Rows from block 7 of a small sound classifier, named by matrix and row number. Rows with one number belong to one channel. Each number is 128 + 32 x the weight over its row's rms, rounded and kept within 0 to 255. All counts start at 0. Numbers have three digits each.
Before each channel's rows are labels from the 100 clips, of 14848, where the channel reaches its highest value: "lies over" is the class under the peak. Only what is clearly more common there than usual is listed. The data: synthesized solo parts of chorales (CocoChorales).
# convs0: first width-11 conv (model.blocks.7.convs.0.weight, 288x288x11, each kernel summed), inputs 58-115
# convs1: second width-11 conv (model.blocks.7.convs.1.weight, 288x288x11, transposed, each kernel summed), outputs 58-115

lies over: F4
convs0.47:102119193127139127066113114106123086125122131126120129106127145110115117161110114098106161088230152140119143170137111075167096107091160137179181120114152186124114129153117154
convs1.47:143220125092131155116134109105104079126062074171135139130160114137122082152128105113113139094142136135152101177174071155147079064081128101107150111086104161094109155105118208

lies over: A#4
convs0.37:099107102096133124150115124142128135077115123119121096053110114147110095108149097112101093113117140095113061112109075139137083108191150090094092113061109106098145085126099123
convs1.37:129168151141139126191154117110200156155139136145122093133136169085121157157175157144114180109125218179156159111182108161182069119190127107094111178162142148198169110141134157

lies over: F#5
convs0.102:113122132101178070137148114183096146064178125103137140116095153158125149118124173113097130149174184163125102116137115146077097176109093136085122086226152102170109136153179135
convs1.102:073105141109105138129083118131140165145073141133144126100154109083096104168192080090110108133106155097134108134130100078092112093142189128061100106168178111119132123104186063

lies over: silence
convs0.96:144084140082134111076114108119085148118053119089089121094161105134098078107140147118112113081162136178131106126091103035106088094053143150161134104149145079076134103142110129
convs1.96:153211132112158133108136120138148128130088132130099172167100139100093106127121160105108173149207218131116151127154120149122160096123141146198141161167139112143162174181096101

lies over: F#5
convs0.223:148139087081161144106197175159141135113125102079137171151068145183165130145076124137123131081079149183191112134170135143136163090142099113164129117092149093125126121139107133
convs1.223:147110101112118153093143079138175138094140155158100109086074124087182140177117130219095134121116038175085110089080146161127105089130191159115126114124170130094119128171129103

lies over: C#5
convs0.131:147151131149180141118129184134155136116119134111184128128142101099173174160130132127144122124138112156145157183103098118122159244149117117105124086147162103130149113200134146
convs1.131:138155119160080101120099115141191118113108118110152139126101117103234110133114151074114128086087127120054119127109130109104081207083074115150120112132142082128169154126089130

lies over: silence
convs0.144:124186122095148123148088132124119138142109109100151087128101137167077096195128138162123145083183083087092113169085111129113066087122145128117165115112106124088143064127117098
convs1.144:100171108126166142100142111136130178134093094108188128166128166163100115115149125101138111152173108140162152173121128132145174056120125138226153115078055133133118136126105140

lies over: F4
convs0.101:123157098154157109131153123105150112143107120142078072095104102125106099119130159167119134118115116110129135085116151114105151138178126138180155120132180089145133158128130133
convs1.101:188134119080142156144118155112153146096063123150132074130125144146106149106084118143106121077098109098118146136116146152072092255162093116126154085141194135102180134140094116

lies over: C#5
convs0.17:117136146132118129141140141119178158157159138112171174164133102091188129121125137098140149136107139128165134144128097154131142255107152117154180131207209111159125160164163139
convs1.17:140129093154129098139146106161177113156109127126204153136111137119182104149155085114102130119145148121115151125104087094147084133121129160094081096141091113099156110135119121

lies over: silence
convs0.106:158139122099255123112202159098119160142160119138114130086172113152131131161140129141087112141178101131097162092109173128088196109083144151186140106128174128125089135217131119
convs1.106:111136130144193186132154146172106112129129144113093093132114100210079099155118134082155124100119164090084159154110146148135136029108126153111129142103090099115113144165121151

lies over: C#5
convs0.53:098079164109137145142165119090114139126071065083141121103070148148117151142141090156148095168167162106102152089085052161089233129137094125139141174100143081135128141198175079
convs1.53:138148131130183107128170114176103127052115123117089134116117147126143207153119136152146150155140133175101189147109105110114151117122148105107115150136182064152089116166152134

lies over: A#4
convs0.94:127128119114152137112145135135121113173168137126130124109131126130130122082158163110094111129116140076119129140160177144165107157155206120043181162179159130154140082167180096
convs1.94:142154117131101134073136132133077126136090119142200098093195090113151086081139132144107104108123184151133100147149126085139135142079168145117174103113136140153145113099157099

lies over: F4
convs0.36:175117144164167180115143119141120113136125154072133167036138176124127109123087103152144121126122170108179133153122134116140125077100107119115155133178124125169115123110148100
convs1.36:231159140108106172171065123116105129112153076103094125174093184132113135136123094139152144122147067115083163156136109095103105113089130106100182084083116076070119105112116117

lies over: C#5
convs0.177:162109128127079154120088113148189129147136154128175126100097069141197174106146135123197151118079104137130149101157156096110121255139131094149096141135196128129142136198146143
convs1.177:121097134118101111121165153109139090115073109126199141120118123070213116101110081106158171129143143144094081110162135130117087255121134128124103157188128103139170135156126101

lies over: F4
convs0.245:087145094138127111159124090191133093147157123134086092122073175143137139126112121128155091095103164104151119130130153156124106091137137109105198115129085117104147102121135129
convs1.245:149131146162106194167087109115166116127107109152091106084104209129108060099107095130172138103157130137161180167123102108102147095079114081080203096063111134073111121172167103

lies over: C#5
convs0.227:133130105147128127150133158073106133145112155130090102176096122093120117155137098148113123128112156143134097099093131116137079165132101151092096154080246130130133147116127197
convs1.227:149114139092137154116116137089140096112177094122149126131064158120100120088115174179111123093118124122097124114098113103106130255097087101157110146143216142152133083096087111

lies over: A#4
convs0.229:101070068151125145116110101118099186220201175084080113160106131103136158138149159097107127111105136079159073103130149116140157128116169127099113124108121091147139055130137104
convs1.229:140146120133125126090152138125128087184156129150164133126162104090142101187143172194116190107120118153097120134142130089113154182132085154062100109105084069127084100085123106

lies over: F#5
convs0.142:130132134099154087129136062180125135124135175169164106138127188095094124131129105091131078150147119143102103125155164140142077127129089137177178132092138132131126100186144097
convs1.142:111135101108111107089166146169106150157075145092152087106164131110111108092117088094242111079157118112107065123117127131100147175093114100052154128157134122093058151055157114